config.yaml
model: "class-conditioned image diffusion model"
image_size: 48
cond_dim: 256
cond_dropout: 0.1
scale_shift_norm: false
attention: true
init: "torch_default"
residual_init: "none"
optimizer: "soap"
beta2: 0.95
lr: 0.0025
shampoo_beta: 0.95
eps: 1e-08
epochs: 12.9
lr_schedule: "cosine"
Rows from block 2, named by matrix and row number. Each number is 500 + 25 x the weight over its row's rms, rounded and kept within 0 to 999. All counts start at 0. Numbers have three digits each. After the name is the row's rms in percent of the matrix's.
# emb: conditioning projection (model.enc.0.2.emb.weight, 64x256), inputs 0-255
emb.3 091:525506502467514505483523495542424500540499481502477514443528478528540507510475499517468546493497542489492467508477494507479489481506515475484528533495516506494518486467525492476482454504539503547495508490487512551467457506507533540498500493521496489470489502482497472498485534515495508512509505473528486511511525495521503534546485543514480530510452413525488523468447480494501448479485498486498453491501476508478515473509494476486518488507502502516505520420521495512506539515512480502515523522512545481488520485467513474492501559507470457525461510494517491500468488521511523497484482497494459508514463429511495520511526510554509507519481542528510501476494468508476495518493527455510479460524593477502498486500529510489497522494521506480495475522474545506524496514502536
emb.4 091:473487469483510505519530484526543489495515441515479536480507493512491489512503514537530532485507547519547474517482458492445500464547485511493503510485542514510509493448553488495465500482528535573470489478498554562479480488518502532515499562496500503496494501475553516468502479478561493515526525479515486493474514509522494490515506493501524524502511545472505556474480515506494528486534499507495479492479482475475511476484510493490496507483490462522502500521489502480502527507503459547501478528455552470468535496548506522479478514523463514510490498474498512513544467501509506513473516506539512486483535481505496550537497473512525534514473570534515480508463462521492468504503518469485492506530483490473539535493536488500515480501512512508505550489447536504524481498519518
emb.5 117:484494472509466504505519511523565478488546455442500527493496511503505503493474521519511505473545500499550493491504525488462475435552478469503515491485534485514496485490530496530449514509525519562439482467483533522501462517504502467478479509496523516469491498472519518476498482503562476515493544503522526483505511492515514505534507500472519517485481564489505529494515483489488530516538514496491469494493466503479486480491498510504513522527544461531519517534450534491496491518488503542508494538474534472476525483510525512521477491509515523524474469490486523511536518525468513479482526494551549503512544466484480512556514478497514530503458557522498474515491429491494503508510494486496511508504511470499511497484535488513520455502528495540516530486446526488487492439488518
emb.6 096:484487458503463499530497465553559494476487477506478523531480536508498475512504505510476500500521496523546463521506499478468503453556466507502505497482551505549522494464499504553450482472492558535480467468474516514493477524463503494476484508489480467482488500480541499461511459491522496527531500499502515496509507487544478510527508482464501530473502507485485532491485510485490518512529517501511477494467476503457469472482536497515505513477499469525478520522459497479496468493496474561499510511489530454474508510521508501527484513503485542504488477492522515528540475520499505468496503486563497481485560467475497525508525494486527547508474571535493481517449440523508478494480488476513519538529495478496512499480519522517528455475502488526522518462467566504522504479505526
emb.7 088:511500502502533505516520490546461525511481449499495525496518508527528487523503494516489532478502513504493449508505480490500491509544496514525492517520541501505519486458505512512459442483517518572509505493458528550453456523494517538517496512522498496490489515503521465462508475497488505525529515460521501481488514471527485499539494490509488513502482449469462561458400480509494458480515494475504486485495498443467510456506523501495490473485494477494468519459480498505514547525524454516499511517505553470478513508511509461505494534517472485506472526479510480510474479515504529512485485502535466477503505440493483530498513500554529532497472552535532503483486459534486471531510511449511477491543516480502526506520498523463492511478513472478495504508479542500528478526529516
emb.8 083:495480500501488501519504501484521507500501506436509476503500536498493510483487498516515467487507498476567492468492507476489480456470502505522497515478465489514481482492505512484515550489514551502503449464491514450554455467461544444522464496471489545461522484506539497486519521458535530497513523488518519527504527490499480487494510509495537495456494543524518513525473468487503531534494500497482483526508470512498473480518512479508498564528514541513495503479486464494502476498464545550494540499476454468494534484467466526513523468498495562468477461519474508514518494494482475464461491467483509550486529513493478475481494495455503536506460475509471490484505461468458511509498457508472453521516495504501446472500486476530504454502504520504516457520500504539521509525489538
emb.9 086:451486475507467487527487505490523487476475527423498499521461524497464483480502493517493425466502474480535461482533526502436500453495492527536483509485502495502498500508493520527470526476475529484477461479491502469526494507496510485502473512459484493477530470505584486479517495475487524498556544558487521496530551462506486450497502484505519521474493553484517529511461518485481515523514511499507498463489472494497456500517505540534507551500491508489483519513478480489522482489473497523537511466510459468476511516495487489494517453497520547497512454486484496494504498485477477476465489514539480499495514520471496511468472496434508544484488482522450523486449509496499500511478459490516475531541493517500479483470467486505501444486513496474499516516482517512530522475483511
emb.10 082:494513515473529505526479500488466521485474478460499481503466503510518488469498479496494501482487504476497474464494507491478472511480473520512464496511510505478511503487487543500492513472488514478505485499486501492498479497498529489549491520476489503481508507526545444477544488483446508486518516503501504498490560472494495457522498481543488486471457500472503522484386488513512469511494478470501544491536508425516491507515492537511473533524472528477505506478492494524521537516471493493530538483532473493513535497541498490488517470499488506472462500503468460502452506507493494519454461486508472508516475510519459505426468495483519509475505464519479534464450488506477483504485448466502450507544465544496480475495448516474501518528500477441493459523515472526529508527493517
emb.11 092:493497505506512514521481489493439506501461513453485483466453542525513487491499491494511482476492506501491488502497504495474478484465468515514488501512532510460514523477494521467502512450455490486496497492503502498515522497503527500529489493472476507505494484538562450456516499493434510478529503514489475492507555472475521471508501475528495508490471477454491540489398508526517458484490500475491531475505497440527483502499472544512501531516468516459504511451481503509508522522477469459538526484515468486521536520501489481492521498509477465481487486495476456495452491483512491505461455505496448477521454520513456507457481513500501506482498483512501556452488531508500466492488485489493466515552471540491500486481450513470515502528486483448515498520482468498538525535483503
emb.12 113:507511479509487508547526514511540468521559523491500498444519503519480518474467519513510505499539504474554496493453535522486483452481509472521524521485478507523489482522522479487505543484533487505453490472524507457501477458503501478478499508516517533501528476486520522516495537495519523515442527533525498546508515504463493511510515513508521529492532566538560488533496522489498540536499524526451469516508473523515474530510452473532507556533528507498527516529480472509498500493456545532535504519492493468501526515516479530497514503510503507513486445524501555510548517489508529444486516502506529553513509519547497515508543503498479536507495493494490488513490486437499527488521490518502499529471500512513487481475526508532504499496521511516488458509522519518484508444481553
emb.13 070:526508510512488495536507519510501495529502497450477481462506509509505522448464503505501506490504502457553459464493508517467475481469511514502488522487435530513491464517500509491508535489527494504494463479484489466528448494478543491528509511504466554473528494512565485511515540475528531485473554514524512527506558499469496481507482515534521502501502548550501525527468483495473523525478508485479522485526505492510469483512488515535496536522482558493510514516486462536503538508432521536517528477535451450482518492480488550495517466492462524472492479499468488489495503495487507481452473507491515545505472501514479483473474498476500528509492466505484515498502498477482504487494458499512458516533455526514457471494471500527472488499505508506482453544503483526521518520467558
emb.14 141:518506491500522536534473487480437486524526533512505490448488498515537500487457540467503508503526532458508484500435490523473478505466499515501503498489501519482507496518511512447535539497482441469467506492520502508514512510509532519534516509504457491498521501499527472532516532524459468455497511496508500553515556530442523502484494492532488514467479475559484529513480502511494458487482471508489536499545497519523491514493446524490486530520482526515532526481506502512468517521448513423560521511494503477520522481506490531511510504487476434529519530517451505478489492508481498493489494528477488523532440519513489501458455498503481512497509459491491505477517535477515464480517525506504485487513515525492504482486511497500503546520490515493476491529512413489502502511501487
emb.15 103:531493458519496478546524496504543496541519490587477477478479519485490537465469518497528515497540505461565496519497506520486473441487505484492526535481507512519486508486490487490527546506528501516486459463492515459534465485475527462504506506508477569512533470493548532488509548494542518512465527523523498522496521505470483486508484530485547511505528575512484495560513495532464540537494525498478494479504491524510458485498475489516519520520496528481493491515479494481508497491447519520533511497522470466468519508518486555494497543488486530478490461516500517510536508490498514469461498493495523552502502511502482511521489479504490543483461491493482502503551479456484495477485474519503491540504478495529474456476531516530493492520509501520520463526500504511491487474485541
emb.16 082:530514480529472527496519490491548477471513526481459488524470522488454470511459514479504470506516488506498508512488516464460488465506478496490475463494494510511504473474502488531473530499449527490459455512482497482492484496462482531501528474502486476464469510494490487495472484513508515478580506466468509532498488500517510509482506434493513526465492546479494467504539522525475530469520470502525493505475497525463453481449544526437483517465491482502517510547436504529516496469503497494462491474526481455485481495473482502499458458515516512515470487466458524481510497482504502512513512522507520492480520525517458479511459498450507485555521507500516506539475506478505468471507480537494484471530582475507497538486495482478490445490484493512506513485462470491527509515500508
emb.17 090:532515457506514539495527433458517511488522489521515485496437518512474466496487504528511471469487494511526506509530506481476483498488454544516500474504511474474499553503486554481506531490474478503510484496510517499534531485462489543556521466508498493492490499516517502503520473513530510458532498478488520519512513527497496472477495474501555502500475556462474503531517477560475524458508487491523517512468499499469517472471532539439529529515481504504523504517466485499543539532495508487486505435500501520481511508458484474495440488522512493517458525485462507494500492488476477507489500518508500502487493558519511495516449492494506459513511482512545542548561536498471492512492537525503488477548475468494520512510482466485505466517487529508521508509472457468498505524544501
emb.18 116:539465493463515520519497457505469519508502505535482518451497511524506500513438486494459516529517508470484517483472512488496512515468490452528495532484431506506499502474531516507535527499505439510489524488488513463495486472481523507486487531499503517538493499486493493532449524500491510521470505477511498567489490510452493557481544497489520498491532476522543475496506502474507483491489481496480455550541477515479516511476466497492523496471490545508517499516518468511531494452573516486483489513491495455554527484503509502510531484523531465539471526475483501515501502491524506453538529484422489503516469478498489490518481511499459480485499462516523472521530482434498483504488521524482514502451496499534471482520510504505471529475537513491450465508479463498481515523531512
emb.19 100:561466505515485499528526466478531494525550523549466504469488499480483536479480507523497512542530524493534484509504498530508513492501478472507529539467449518508489516476496517480515530507525491527514519490523496470517494471449522498493519508534485547516467503471492546508482524500516564523498501500514487526511473547477474546503537531506561502513570540498523455519550487525504540495477524514480466514476504524467491467489496457480518466452505529474510491530484473533504485468514522527487483488517493468494510510498472517474505516527508504491460528485548521505553518481498492499520534502462515507463504511499498527541488474512480484519483519497520491568549527430477534487496498546503522532473519452508463488492513498513491489497489519509491474523484490506484491515501536
emb.20 092:511505553481495497469496471506517494463491459489456476537482530502488489526500479519493475509476494531501493464527491487515468496459508477509493491503480512486526491456502520529488485499477544528519508536459520499506528494502526532490502500490496484483459526507490488457452461503537532532560527446509463508475473497514483519472508463537533517494481509442517475506486470500494534476505510468544463514494513462486529468473562509455493505478464504465475489474472471518505502457558492549477489537521513468489523509428486451495475447515524537488432505467503493507499493489495490528505488482483479474480536478526486481508500521484531475521500498515507476532494487492476502483449469481492467478526460488508479523507479475462465494479491492466486502502456483499531507539514503
emb.21 095:518531505491529503500461460495461494470457477446481506458467508544497477542507507500483438497484500503470491493490499463494492530465478498519461473509490514494541490488486510495499488480454479469502520546487495520460508485509478534520521483494505469501469518537479464485486462513457501486497511450465486513463492490484507513489495448522490504460485474455486478469472480496513467449489462485521501495490526473504514515462502519461488500507473518478509506482500479513546537470523484469467494472495517488531520501442489452496508476521502470489455522457469479474469513499515514499503480492489458461511445524539447477472468551513512468555493479495561491489485460486482476496493509505497495465527511505490522540496464513457507507509492466468482456531496483502528532523521475
emb.22 093:508516514519529534495472460488450513464442505462482479500456539513477477522480499501507464486480490510450481502508489483522496541474472528512460475505501507474521483480472549485497478484461489498525505527484501512467527491476501545522522485501477470487457519531487470493489460501467512488543475473475497519472484511494486495472495449520512498495470465460483481510481458518498468456526482489544508498511523477495513489473538495451498472480448512461493477465496446498523530496534481458488488483494502495506492510451471467502489470498503444509459558462484470507466501484515514502482484509481468459497468532524483488475465528513524468514504465520542528501483504494488473495507491493509489465539492482504492513492462522439502493498503474450469467539494457461527520540538490
emb.23 104:547493472517489528490534445483492516512475460569499478515439548476462474501509487520487461482493470536500485492534465491475483476491502516510513511489536515515500506475499540486493488507466513554520492491493511506527555494473510543498480446494507517503473492501520499465504485496552535514570518493514504493489477489512460494465492472490560492535495513455504502533484477517485515450515525489527519501484488477481494470482556493481525515460476480515489470495474468501500530500560485503499467500492513500498513534404481457503457528523508503512469545449495505480482505479510473511503485492506507512466500523521482492522476498525507515491508510516516519514560511514495478526481506517546502483549447474516499502484483503462493484498485496487515527514452491461514506531526472
emb.24 091:486505548487430465505464500534514462477501502495482523497529493469511534480508513484531507552498526487521459513512477503523529489489522486486476529465474542521462497499509489501534502493517496529527517516485458452484450513493486492476505504501484497489481475483497539514474506541487533575498485535527482543500511520485490547482567509482528491501528493539525498486482520489517505529505563528488483530517505541512504480503486488539522474425517546488511501545531503531478478483499517528467495514496476449486468482521510493480480445488523495499520488516546538508514514466514487484485531505469525476485498501517529503540515444457494502507471511505484489501502504430531507480528459543498508514478491496534482496499528491553481478467494512527481479480520541493471489509508529
emb.25 095:442523538489484517453474471470515525441494500549505510514467504487495445519505477489516489472487554497482521478499492478507531520458515494494457483529516485469502506505506495494504512509492488526504496532521514489505491484504510492528503529478502467519476507528489503487508439502529475501508468503533507503486505509502509517478497461525515474476418525416504527469400506509522481488492478519512525534507511479528507509512472513468496544476467508530516502510530503509496516499531495529464533520466454494499525467499529429498530501504488487509505544512456504498435456503497500563484516484527512492521494510529499482500487484468522505516514493514522524475429477468487485506486459504486506453511544545482532527522484484486505501518493490487509492497466496506484528538500480
emb.26 099:516561553458508496457498491458483498493489485536496522477498492530524488532512491505528508489464534505472511486489479466510492524459499496488457503525515507468527505512497477469522493490526479509509529553531519527461478494506511492547506534500498486528480534540501499506504511503507480494467478515502469509480550500485517497531493470567489488509471474486529531447428518517551476476509504512501521531511526477552544529488459535495485522476491500487529503483546506551496554518479487517495544499464492499505559466506503443479496516520482449483512516509507492485462496526505516546475505513519478462521466509547479487503500495511536499521500478495519519491492472463468487493505477506500498446515487538472555538527497485485546531526474466466501461511495517502489527509490489
emb.27 080:524543562461503504467499490442489525490501500536503531493504499525543499516514474506540517489480503498472509458506483468488516509463481517505438510510514498476523484496524500475514484488521489509521532551534528504469481519482504484549474530464525475517493515547495515491508523503490472519491469520517500502481565502503519504538501477528504477501474484506505533440426502521547474460501517504509540549514495453527547516503473540497497503473503513503537522503519515542488535521494507489483530520454463505519562438506512460490509512519479442492498523524508509497464470533478480549495520494519489477526469516512492484514472478495536495501504482510514521486474480461454490505517478500471480465512502521486547525537512473497534547535460496485492483495458510512497528513505500
emb.28 104:571501520503448447514475489502505477530506479503494502493512498474509546478484520496528536541518525501509475500527490509511545491515516478458483526464485530500469489493503494475524505519555489523512527494495495455503456521464510474486503526496485505509470499471506542495492562537496526551466511523539476507483497534472480523531533530503513500504522490573527493480487484502531512525492538505428494542503508517528495469495461492521501474439531512481516495532540512515484510518500524532480510504490470471483483482506514522480506505529521492462505503518580511502511496490507475522491544523489531494506503500478488497536508454488479494514502501497514464525512483418468514488503459517509478517439472480524477476495521498550490505492498505499486480525482525497425486491470519
emb.29 108:559547502490505500505519478486460485535499497549529506481497521498518520499491516501507554495483526520477480510519455513485533489506521528472486548512538522486494518499485491463535469485530472510491535513514522515457510512481508535531513496530505505526483511526511514498521553517491497537507486539525486510504519533487510497565511516527503514552523454545501518447470491528551470465500507515498553526503501501562503498496468514515499483464517479489546527514531521531490545563492491489521542492489482535486516507517502495482497539541509441493515549509561498476474501520509484549484514533525493506517454520515487514511513457523518507503534479490521507489571506488468500503532473500556486491522479507512551493511503512495520550509462494475496485523481528485493509493477499
emb.30 097:473499546475470518487504471433524542463515536521483505554470536495485455522521447517520493487472489479486501474563501487487495491489460531517475485505514451494500481494528540553482479494480541527536483501527552463532476515464498490524478501466519469505482496524527528473497474486504503517532468557520524468531536483530498505503494476498531483493492537458502530469429513522490507496498529495530519547502489493483507494512519526533518521487469525512487502523475500509496507512527511508485517522507461507490530464512511453519505511499469518519490518510514515528480444524464471537483507493531528480475559503483506505522462481483535484461514517535483524493464491470464520517506473498472485511507544506491506507533485464501502488519496507501511548464452528535505534533501511
emb.31 079:514541544489467523495508504486480489493493503462520500516494502489505492493526521484510489520476495506474515481484436475529483514469503519492492499485524506484489470497523507454506494484496521497516531526533488494452490503491506491522491515477493448506490492535466526517467533528457489521534464547515455543489523496539491509507511457545501497507542464549545532457424523491543491490496534520500513538513482506539523503518508512478514524474493508504524521559551486531457524507486521527461508488459510459470542489521495513464490464487489487505501521473555502497482503477540517508474506505529489463527513497540503465504504463509529480511508510540502512477437472461472467525513492516516498506505468478459550528524522495478505554487475471451459479506493543503509499524487508
emb.32 111:463501532476501519473510482494444525458459490507497502517480495477481484490520491501498475483487507524445498516505500462500465520506497517494509482509526490465508525484483503519493460482479499483536516505506501513492506535501498559497482527509495469519494524497488437427500456495449493502535488518489479470506524472502490483502485477525476492518487444431495524482407509533527479497517483489487518471482503423527507496513504515485522505526487503490475491411498498503499529531519493481534522493498516539519509529524499450480494508487495499503484499484535485510457490494514500522472462505527422482504478496512489548446495475538520483464528500496509536482499525534485496519518485476530511491534520480477513516494440517448517503524503455456516496515501504503527514534488492
emb.33 141:466483498525442477490502499523581528460501505415520498512487477483440488492487513506521420496523497514552474527502514485500508470501479497485506502479488486517496487496485470530492552496513520500544466477503501456520465515459494488469491483492513518460519506477507537484506464470527534525491524501490501512501488475507472504474505503484517500480559573511509483521547511511497562514504502506472481514452493556495479490515498482509517496506522517483470480532504473486493456483492532537482482510498494478495476516476505504496486433477474560471505455486533551523548499482524483470488473487506522505476530503498488496523501476444503492503492512499504480496489505487488499488478496525479517534487520473512486509474514508536505417484500496548493497486501527508504501495502551
emb.34 079:448502519508458486491497497492534538460494511462499502499468451486442483507527481513535422472533509516495467524491520467482463484505478509491510480502498477479513513497488486534473514482489507493544497501528490492510463523480475520460476520510518482488520520484492474432497445437500501513508510545480487486518526458498498490480492468525486475473547550464506505505456546524530538523527494495460513482436486472504513517500504490476521515541470529496463491486469498493517488513483512544502513507503510511523513532514504455505500483460486556486488439480545547536491505497519474490489454494523482480466507503502480551485484488487523482486495530504510504512498503508485516520529471505474514516508514493467506547480470505489517439520489451511535512484499536505537532503480539
emb.35 071:463505510501507492485489507479535548489504511541512521463497450480472477492531502498557436457543520497491473540466508476501456509481483495505489476509490490486514507493473477492479529504501467495536502515527520493496474524488471571500505494520513468501542529499466461474505485474526489489472491517500495525522544475480522484481486484549474480499514594505486490509549524554520537499518481497441514490450485516512520495495467502463500500544500516494479485481472509502524534540458531465512520517482516512503512540528495520491489501465494487505488479508534547527496518502525483500500450515468488513489466503517499538458498473508515474467498503477536520499533546506470513507540462510500489477519552480460504537495484493483528462539490455517526487500515481510533507496489549
emb.36 080:459501526503471470474493497499538538448475468446494502521460464494438456491518485513539423462514498530484480522502527467470465505512465516484488461504514476491524486476475493534475499475490518476551474508508512491509472543473472542479486511496515454467516534499507464441513460469474492491516503523466496468507519454523492480468481481520475463484532540498490496481505520541509524505527481487471513478440485485512520485535499505470498492536491508480463475500479495482497496522482521484511502507490489519510495529509497507489489454457469523495482469498549536521505496484514468507472451506529464489473519493494491535466492468459534472474494516497510516486467526527479513507510467489481498511536480465466518536486471497481514445535500453487512519480494505499543509524490531
emb.37 162:509500528484497513485524488479441519489476505562496516525474470498518500506504484519481540485496513506429528505516497483477475499526505503485504497509522507463515527496512499510502441498482510503495526515501507518498502551524505537490474542494517462539504494495490444448499493503454497493540493521503485477502537492507503469508485489512483498528460438468496532486428505516530475505516473499493520473497473412524517503514511527495511515523490483507507511407485522500511517526519490482550511484500506535528541505556505482487507564502519487508489480499527484490440500512492478521487486495527434499510493508489484551459488496536515497469514503492502523507526502523487495521524474460523485474515564500499505509504465509459518533527502452442522510502487489497519527515470477
emb.38 115:506519482530484455482485534499480513516494524425518501433510451510458490498481545489531468474538519514517462545470504511472505503479491481474496501508484486502524479516497447460477565494526450487522505505518489505469483482493490522469510487501479509470535504499497495517501539509498496475470511489484476536510522473459520504509519500513464497471524539572499485489575521516500494501500479505456479497460498554532466508495450478473503506519538509493471495506519479510490487508449529446504521478466521477526475510473498551509465491488476448505528469482506525486499516471533483489500466532456500511513433515519472494506503485483488493514490463478512491446486530513481511505506493533504508482501533498481511507463503513500501456488479480523465479517549458481505526497505531
emb.39 074:460508517508481500483530465506568538466481484481503527502476451473474502498503502520559469466534514551475492535511526487499477489513493510479533488494507502463489529491490485512465503520532511508545509503509515492496496542479473546494483528523549504498533503471474481435504476474519533511497535525518466484500511468491490497519489506483488482533516548475485487515485488554531547514512493501465514497435481452540489496511512488462532505536520507485510475476465510500512511530496525551504510505486493551512491538509521499485475499490510566477464448494575524506476507494534488492490480478512459538500519507512473552476502458518501498494529537476533505512494489515473511525520465485522526484513506462476480514493461509488515468527495462471524480507485535516526514475473538
emb.40 087:482487441523473500503454493519551494475516526399503488523458504497423498513521520483471487474514476503512474504488485476491499503481484516486497515452484460513483463501519491506503539508477505470511469497493485485496471503479508461432501436474505451464488500501519525531522518473510491490492484509491495494508463501480513459444511520489482516448503524506496505489548517473498496535515486492500499508455502579495486510495484491522503510497502493521514501566502479450482466501492516497505480514506502497494509501462502520495510427484491520532509492474490514507537493492502477480476499527502499456482522480478492494512493495423505512530499501522480501501418506516502477481520499546482500480474435488482483496502508488508501417478527498506476503468499496468501512503513493
emb.41 065:479499481508500477487468500510548495496512528498463495554461528512439503545538483482459501471483432502486468486495463480497473519474496525489507535477463457514482453499528504531479490511493536493507473533467499484475460504465518442418487484484527479482475516527549514515507494459491506502494505508508461437506461466503512454462494533490474514467507526464499519488494506489516498520503523471517482493437519541495505499506489499511503506497504516511508488555480470454472489490500492531491479521509486512510515502487506495500509492499473557508468470473484494492498492481494495484483488530505490474459568461473478503530515497473529521535498520520488507489434494516518477472516512527476511487473436491503481503534480459478484439501534463480491507476503520500512526516501485
emb.42 100:456510470508511477474482493488592513459513516504521502535470506515465483531547473495492465462492457508508482471504484469503478503465471516526477502494477460506489463512521506525465473489488537511512483517493523499477483494481496448460486479473551483497500514525512506458536447465532479500495483503497499412499492470516519450495483514501491507475498568416496500489481491480518531495530498484504514498445496467500516523509494499508496506519506494529526502518457481478493499504504507566491483516485497521501536477480505428506498479501483572495457472491478484517496507520476490488476478513523493450494558488496474494527495503483530513523518531510499493505437480516461492490518497503471494463486469499489501514532471473476514454507511478493498497470489515494512530481495493
emb.43 125:507485471519469460511500508518583480527536554553481507505487494508461522532510501494480497502523471496522486494488488502499499482483500485463524538477442483521500482510531471515500542534508507504486483509496492481516465491485523448438500495480513513482499493497521537536489543481547503498449513502514479515507479494481498498467503542475498513483529574529520490531583506463503538540497521502478465513461502599492487516484469471516519518508526518519513496574499479475483464469496520520493479515498495480506508492475505540500499500505492546500500454487490521498535502503490486469500514498476546529479514487495485496554515505476492518535494518514473460497534486472510492461507517536475519507446497499521472498501540472531489445487503503530491491480504505500495520474496497
emb.44 168:539531504490560508495504497489427507547498519566519509461497489525517512518511508481460533485498489476453506478462483480519484536462522514504494527523484502481513500514502483463518494513492443480486518541512496528454491510519520498510503507504512486525502505540490461522524549492471464470457485476506490509493517497465546483487483514512454501497459428513478505485474488515528430486498470491497520491508510507523514523496445500500490507509506505513538512484524503498506541519484489424519504510496515519516529472518499499507506552514489424511498511496459478479445503522507515497498485508469472493524418482522475487482504516540500503520506454487527515464542487512495478481540522503510492438492498516497516490527499508476518531526497481465500464521526453498506522496507468
emb.45 080:462510447520500503488467503507589498451530548474533493521460500528449491532517507480479457471492481492501483501485481486489495503468478511505488520481468471506489463511528484502476510482489529471488482512490519479481482493486489437428493470463531462481498489515507525500523494477504485488493495503487465467506463489505521453471499529479466509455523576455491489480542505457527533527507490505510510504429500541517497522504482500514513509522519502536533507586469473447489476492475500533502477495494499513502524487491522499488501471488489538502472476491501497507548502492497504481458499517510485467480543495491460481528483504457535505553508519509492479511447504525471485493494526529478507463477496491490500501526497467511516448492516466500477480478493510496522526473496497
emb.46 077:463499474505485492470477485506534508458505528476490488553444513515436481522545466500449461464474461517475478488540453477508465506472484522499506515473482444489491485509536514543481495495478528486510470518472501497513488504498514450434481467485513466475467509514542497473511472465501504489524510503507467461508469464514496454453494533502484511481466513450493526491507504476524490515518523475503497500448516543494508495495498517515523520505484503514501485506473468448495497506524489523492489502510495512488526519453503445490502453481485534517456486476487484504487486475488494494465478510522474436456548476467472505520486510459527508500511522534484503479462524536504486475501490517482506479499458493491489505536462481467485428484542475474485535481495502489503522514507482
emb.47 119:473511495491529501484484494491459529470481526530507493541473514500487494526535471499458493478464459509433499472513451468518470529483500550523486504497509480489483486506514527533486441490457523493516507525486506515485505522494513493479485492485533457511474508516503444459537460482469490493538478497498489449497495466505515457490484505516476501502447429433477535486403485490528448499520483483513539483477510443501512506517501511507505507511477500511505494456480484484506528529529485508519501498517503533498519486502500426494501506502494507506471508478486454497447498503488500520473480513521439454493516483489491517459487501519519511496538502517493534485463506540499484507528498482509500454508514494494504496524447499440506503500523466445501492500503497505509519521505470
emb.48 106:516494465532480476535518482535529456525517544533511505552489481472475505481491506489473510518541514507519482530508496564485481442574518502456512530482498506505476490494515475475513517512490527508502494461504464493519501484513499496498523503482498510479491450496499517529504552489518540531550501528516471495501479534513507505488491516461538512525530534565488492544546502517482551519517524546520497495488488501491462496510509478489502528499507496499499493525487507473477461498524533526496490463528471497466489520542517586501481534483503542504508506486534500496539503507498494482474529480501542541462544527500536510519494466487479506502482489498482494579505518511535514510495471516512508525526523483517468476489538526552493470462501483549497487460514538517505480507476502
emb.49 144:453501473529477470500489496507562483470533523455498511530508509497477476486500493517518430508529490496543482479507515520485496462498499490491501497471465485502486469488547503498501542506479517499497489483508504465517489468507474468474495487464522505474522463499507506510476481465539541530494521516510491506499469490495503508442496510464527482470501552513525474549548511488482551519506539524494463519499474539480508510493487452504505513501495509519507465523489466476489455464507530541480457524479451475500481478480492497521480461471499542508497475499497536515556486465489478462479516469475547515465541511499537498528502498432495496506468494506466489546493504481523528491494506542458512516467487499515470486507522486554506442467520512564483504458501527492479501488513523
emb.50 071:484555500514562474479499487475510482483503524450516521499508478538511476498519473498493432490500533510487496489481507527473445492507505505498463512522484494468529477482512474417495520484480464484518522511515493542502506468564482512556536501477499493477488490548477453502504477488482532505503517500517452472473517503465560507498460502520515464504489518469464502504540497531517500452510501517543514517498529476519536524501428501437487507497474514490523469503474518495495535520522523456497519476519448514481507497492487512487462524495472465521460534512490470487518499527497505500450480510468492511464485499516518495497455513506512472506473455487523518519510547513530524494496500523479519483560505493492510492535494481506520504510501464551478468504526498519511482542493480
emb.51 070:483540458496549487492500504479525489494508513513549522504503482521508468491514483493488442499513493486512503467460528502467448476510501525515445527508478496484521447479505464420522538504490470471510501494525489502485488463525489493566517476440510505459503475539471481510536515468494531515513495494504482512491506515481543495479469492482489479497486514542465482494561491519508515462515492513544530516485503509493515514501451486451469500481498493512530471515487495503495510522494542481481483490493442498476513468473468511501469506475460487515480514500492494503540493539523491478467490496497532513477509510497535460500451495498513498532469423476515514557540514507494497483505489537462497498562486494483489491529532497536531480485472480565464455491509507520502481504518497
emb.52 064:479548512519539478503483506500542503491502519469527514503496473531498482508489474500463430505515524506501503493478526523473466491529508487509475524515481477460527484463499474422510548491496471486518518503517497495497506439534489467547517499467504501471481511541490486556497526466466571542500526487507464502498488498476532517475482498494511481497527524524484487508539497537520528491503532507554503536495525507501522504504454504449483514476500514497501460522480506500490505498524534516453500495519455485475499492535492562499484527467487521507463499485510505509551507513529510487475511495495527501453505495478532475490456498509500480537434446478523499552481530490528506493482478539468512535518512478499471491528496491528515475480505468552476457498522540528497471525506491
emb.53 064:490548483510547512477512488481505484479505519490538510515487499519494486497517467501486437489501523515507509497478514516473432468516489513502467514508501479473515467483517496423508533481481468484519507489522499521500498460552477508567530500479510507464491473548485460519518501477480542519504515508521450478495504507463564493488461514509519479506501522535465487502538491544523507457511514515534511517475511474506523522512443492439489517496472514512535478486467524479502536527543533468496507479508457519481518500486491515511466533487464475527455542507489471491525491538508497494448480510496503509470494512517535492511448497477505471506470443497526523533523559514522509497504502539482513489557480491490505487532507509520538486500503478557496463485528509515508481529505486
emb.54 091:466508521478539515468485496495459509478483514515512496535485526495492458496528458468466432490479503514472500484486515476499447499499461521483480521520498459453510478458496505478506516484456483481521499486511512512524512464525501512546505482471478496463468506546486436500511482482463510492537456478512467478480507484501526505465487492500481473507453462475493503478461502532510489463501501468548506516502526477495537506498477524486468522498454511497495449450489496504486517518566510479470508499522476524501490497507487479492469520463469496522470552495467455514478471512501492531461485486492470502452495489499524483461460483500509450490499453514484548485499533540517472510468496516489508512567474511495496496537478502475515489496513483517488487464507482520523493583517474
emb.55 070:488501499530507481508495508491533494504511541477506497560504507474483482460522469534453457512523499507490477510526503533473499460573487490462491507477490490458472465473537512469485509508494530480493500459512511490528509470530481504514536448493519506477494480509504477509494503487494570524557506544520451484500489503503482500509480509481544475516495529525506510519532531518499531481528529537523508525463503470476526504509473496509516497472492511518511460513453493499486510507542535518515466468520461482483490541499485503509463506473485523490493507510527486502537491515515461489476526481505527516432547500506540503491460475495480502508489465516478513560507559508543512490483490529488543514530521473516459465524458510530494469429505486548476500459518523524499483534478510
emb.56 073:513510528505509457459499528490517539466514452517518503525537532525504499493495528529529487494497495485512511479548498493554461529464526516508477466532514487440529526502469525453486446484479518488554521496539511490457519529488490490538478539493486460545475520501470469478525487493499499494500529464519480525503498508520509454511469454509494462507457505451516497465440485527512491486472479504532514532545484456545569492521513507478487500482515500490480487456477512511550494493498495533477528520486490526525496477482445466483505488499509488515453503511507477527509546515543512476492494488498502474494513459495465473472487474528509476497549473534499551526511508502491486544486527496500492449523483495484501461517510479501503522529486512506506445498512496491503492536500501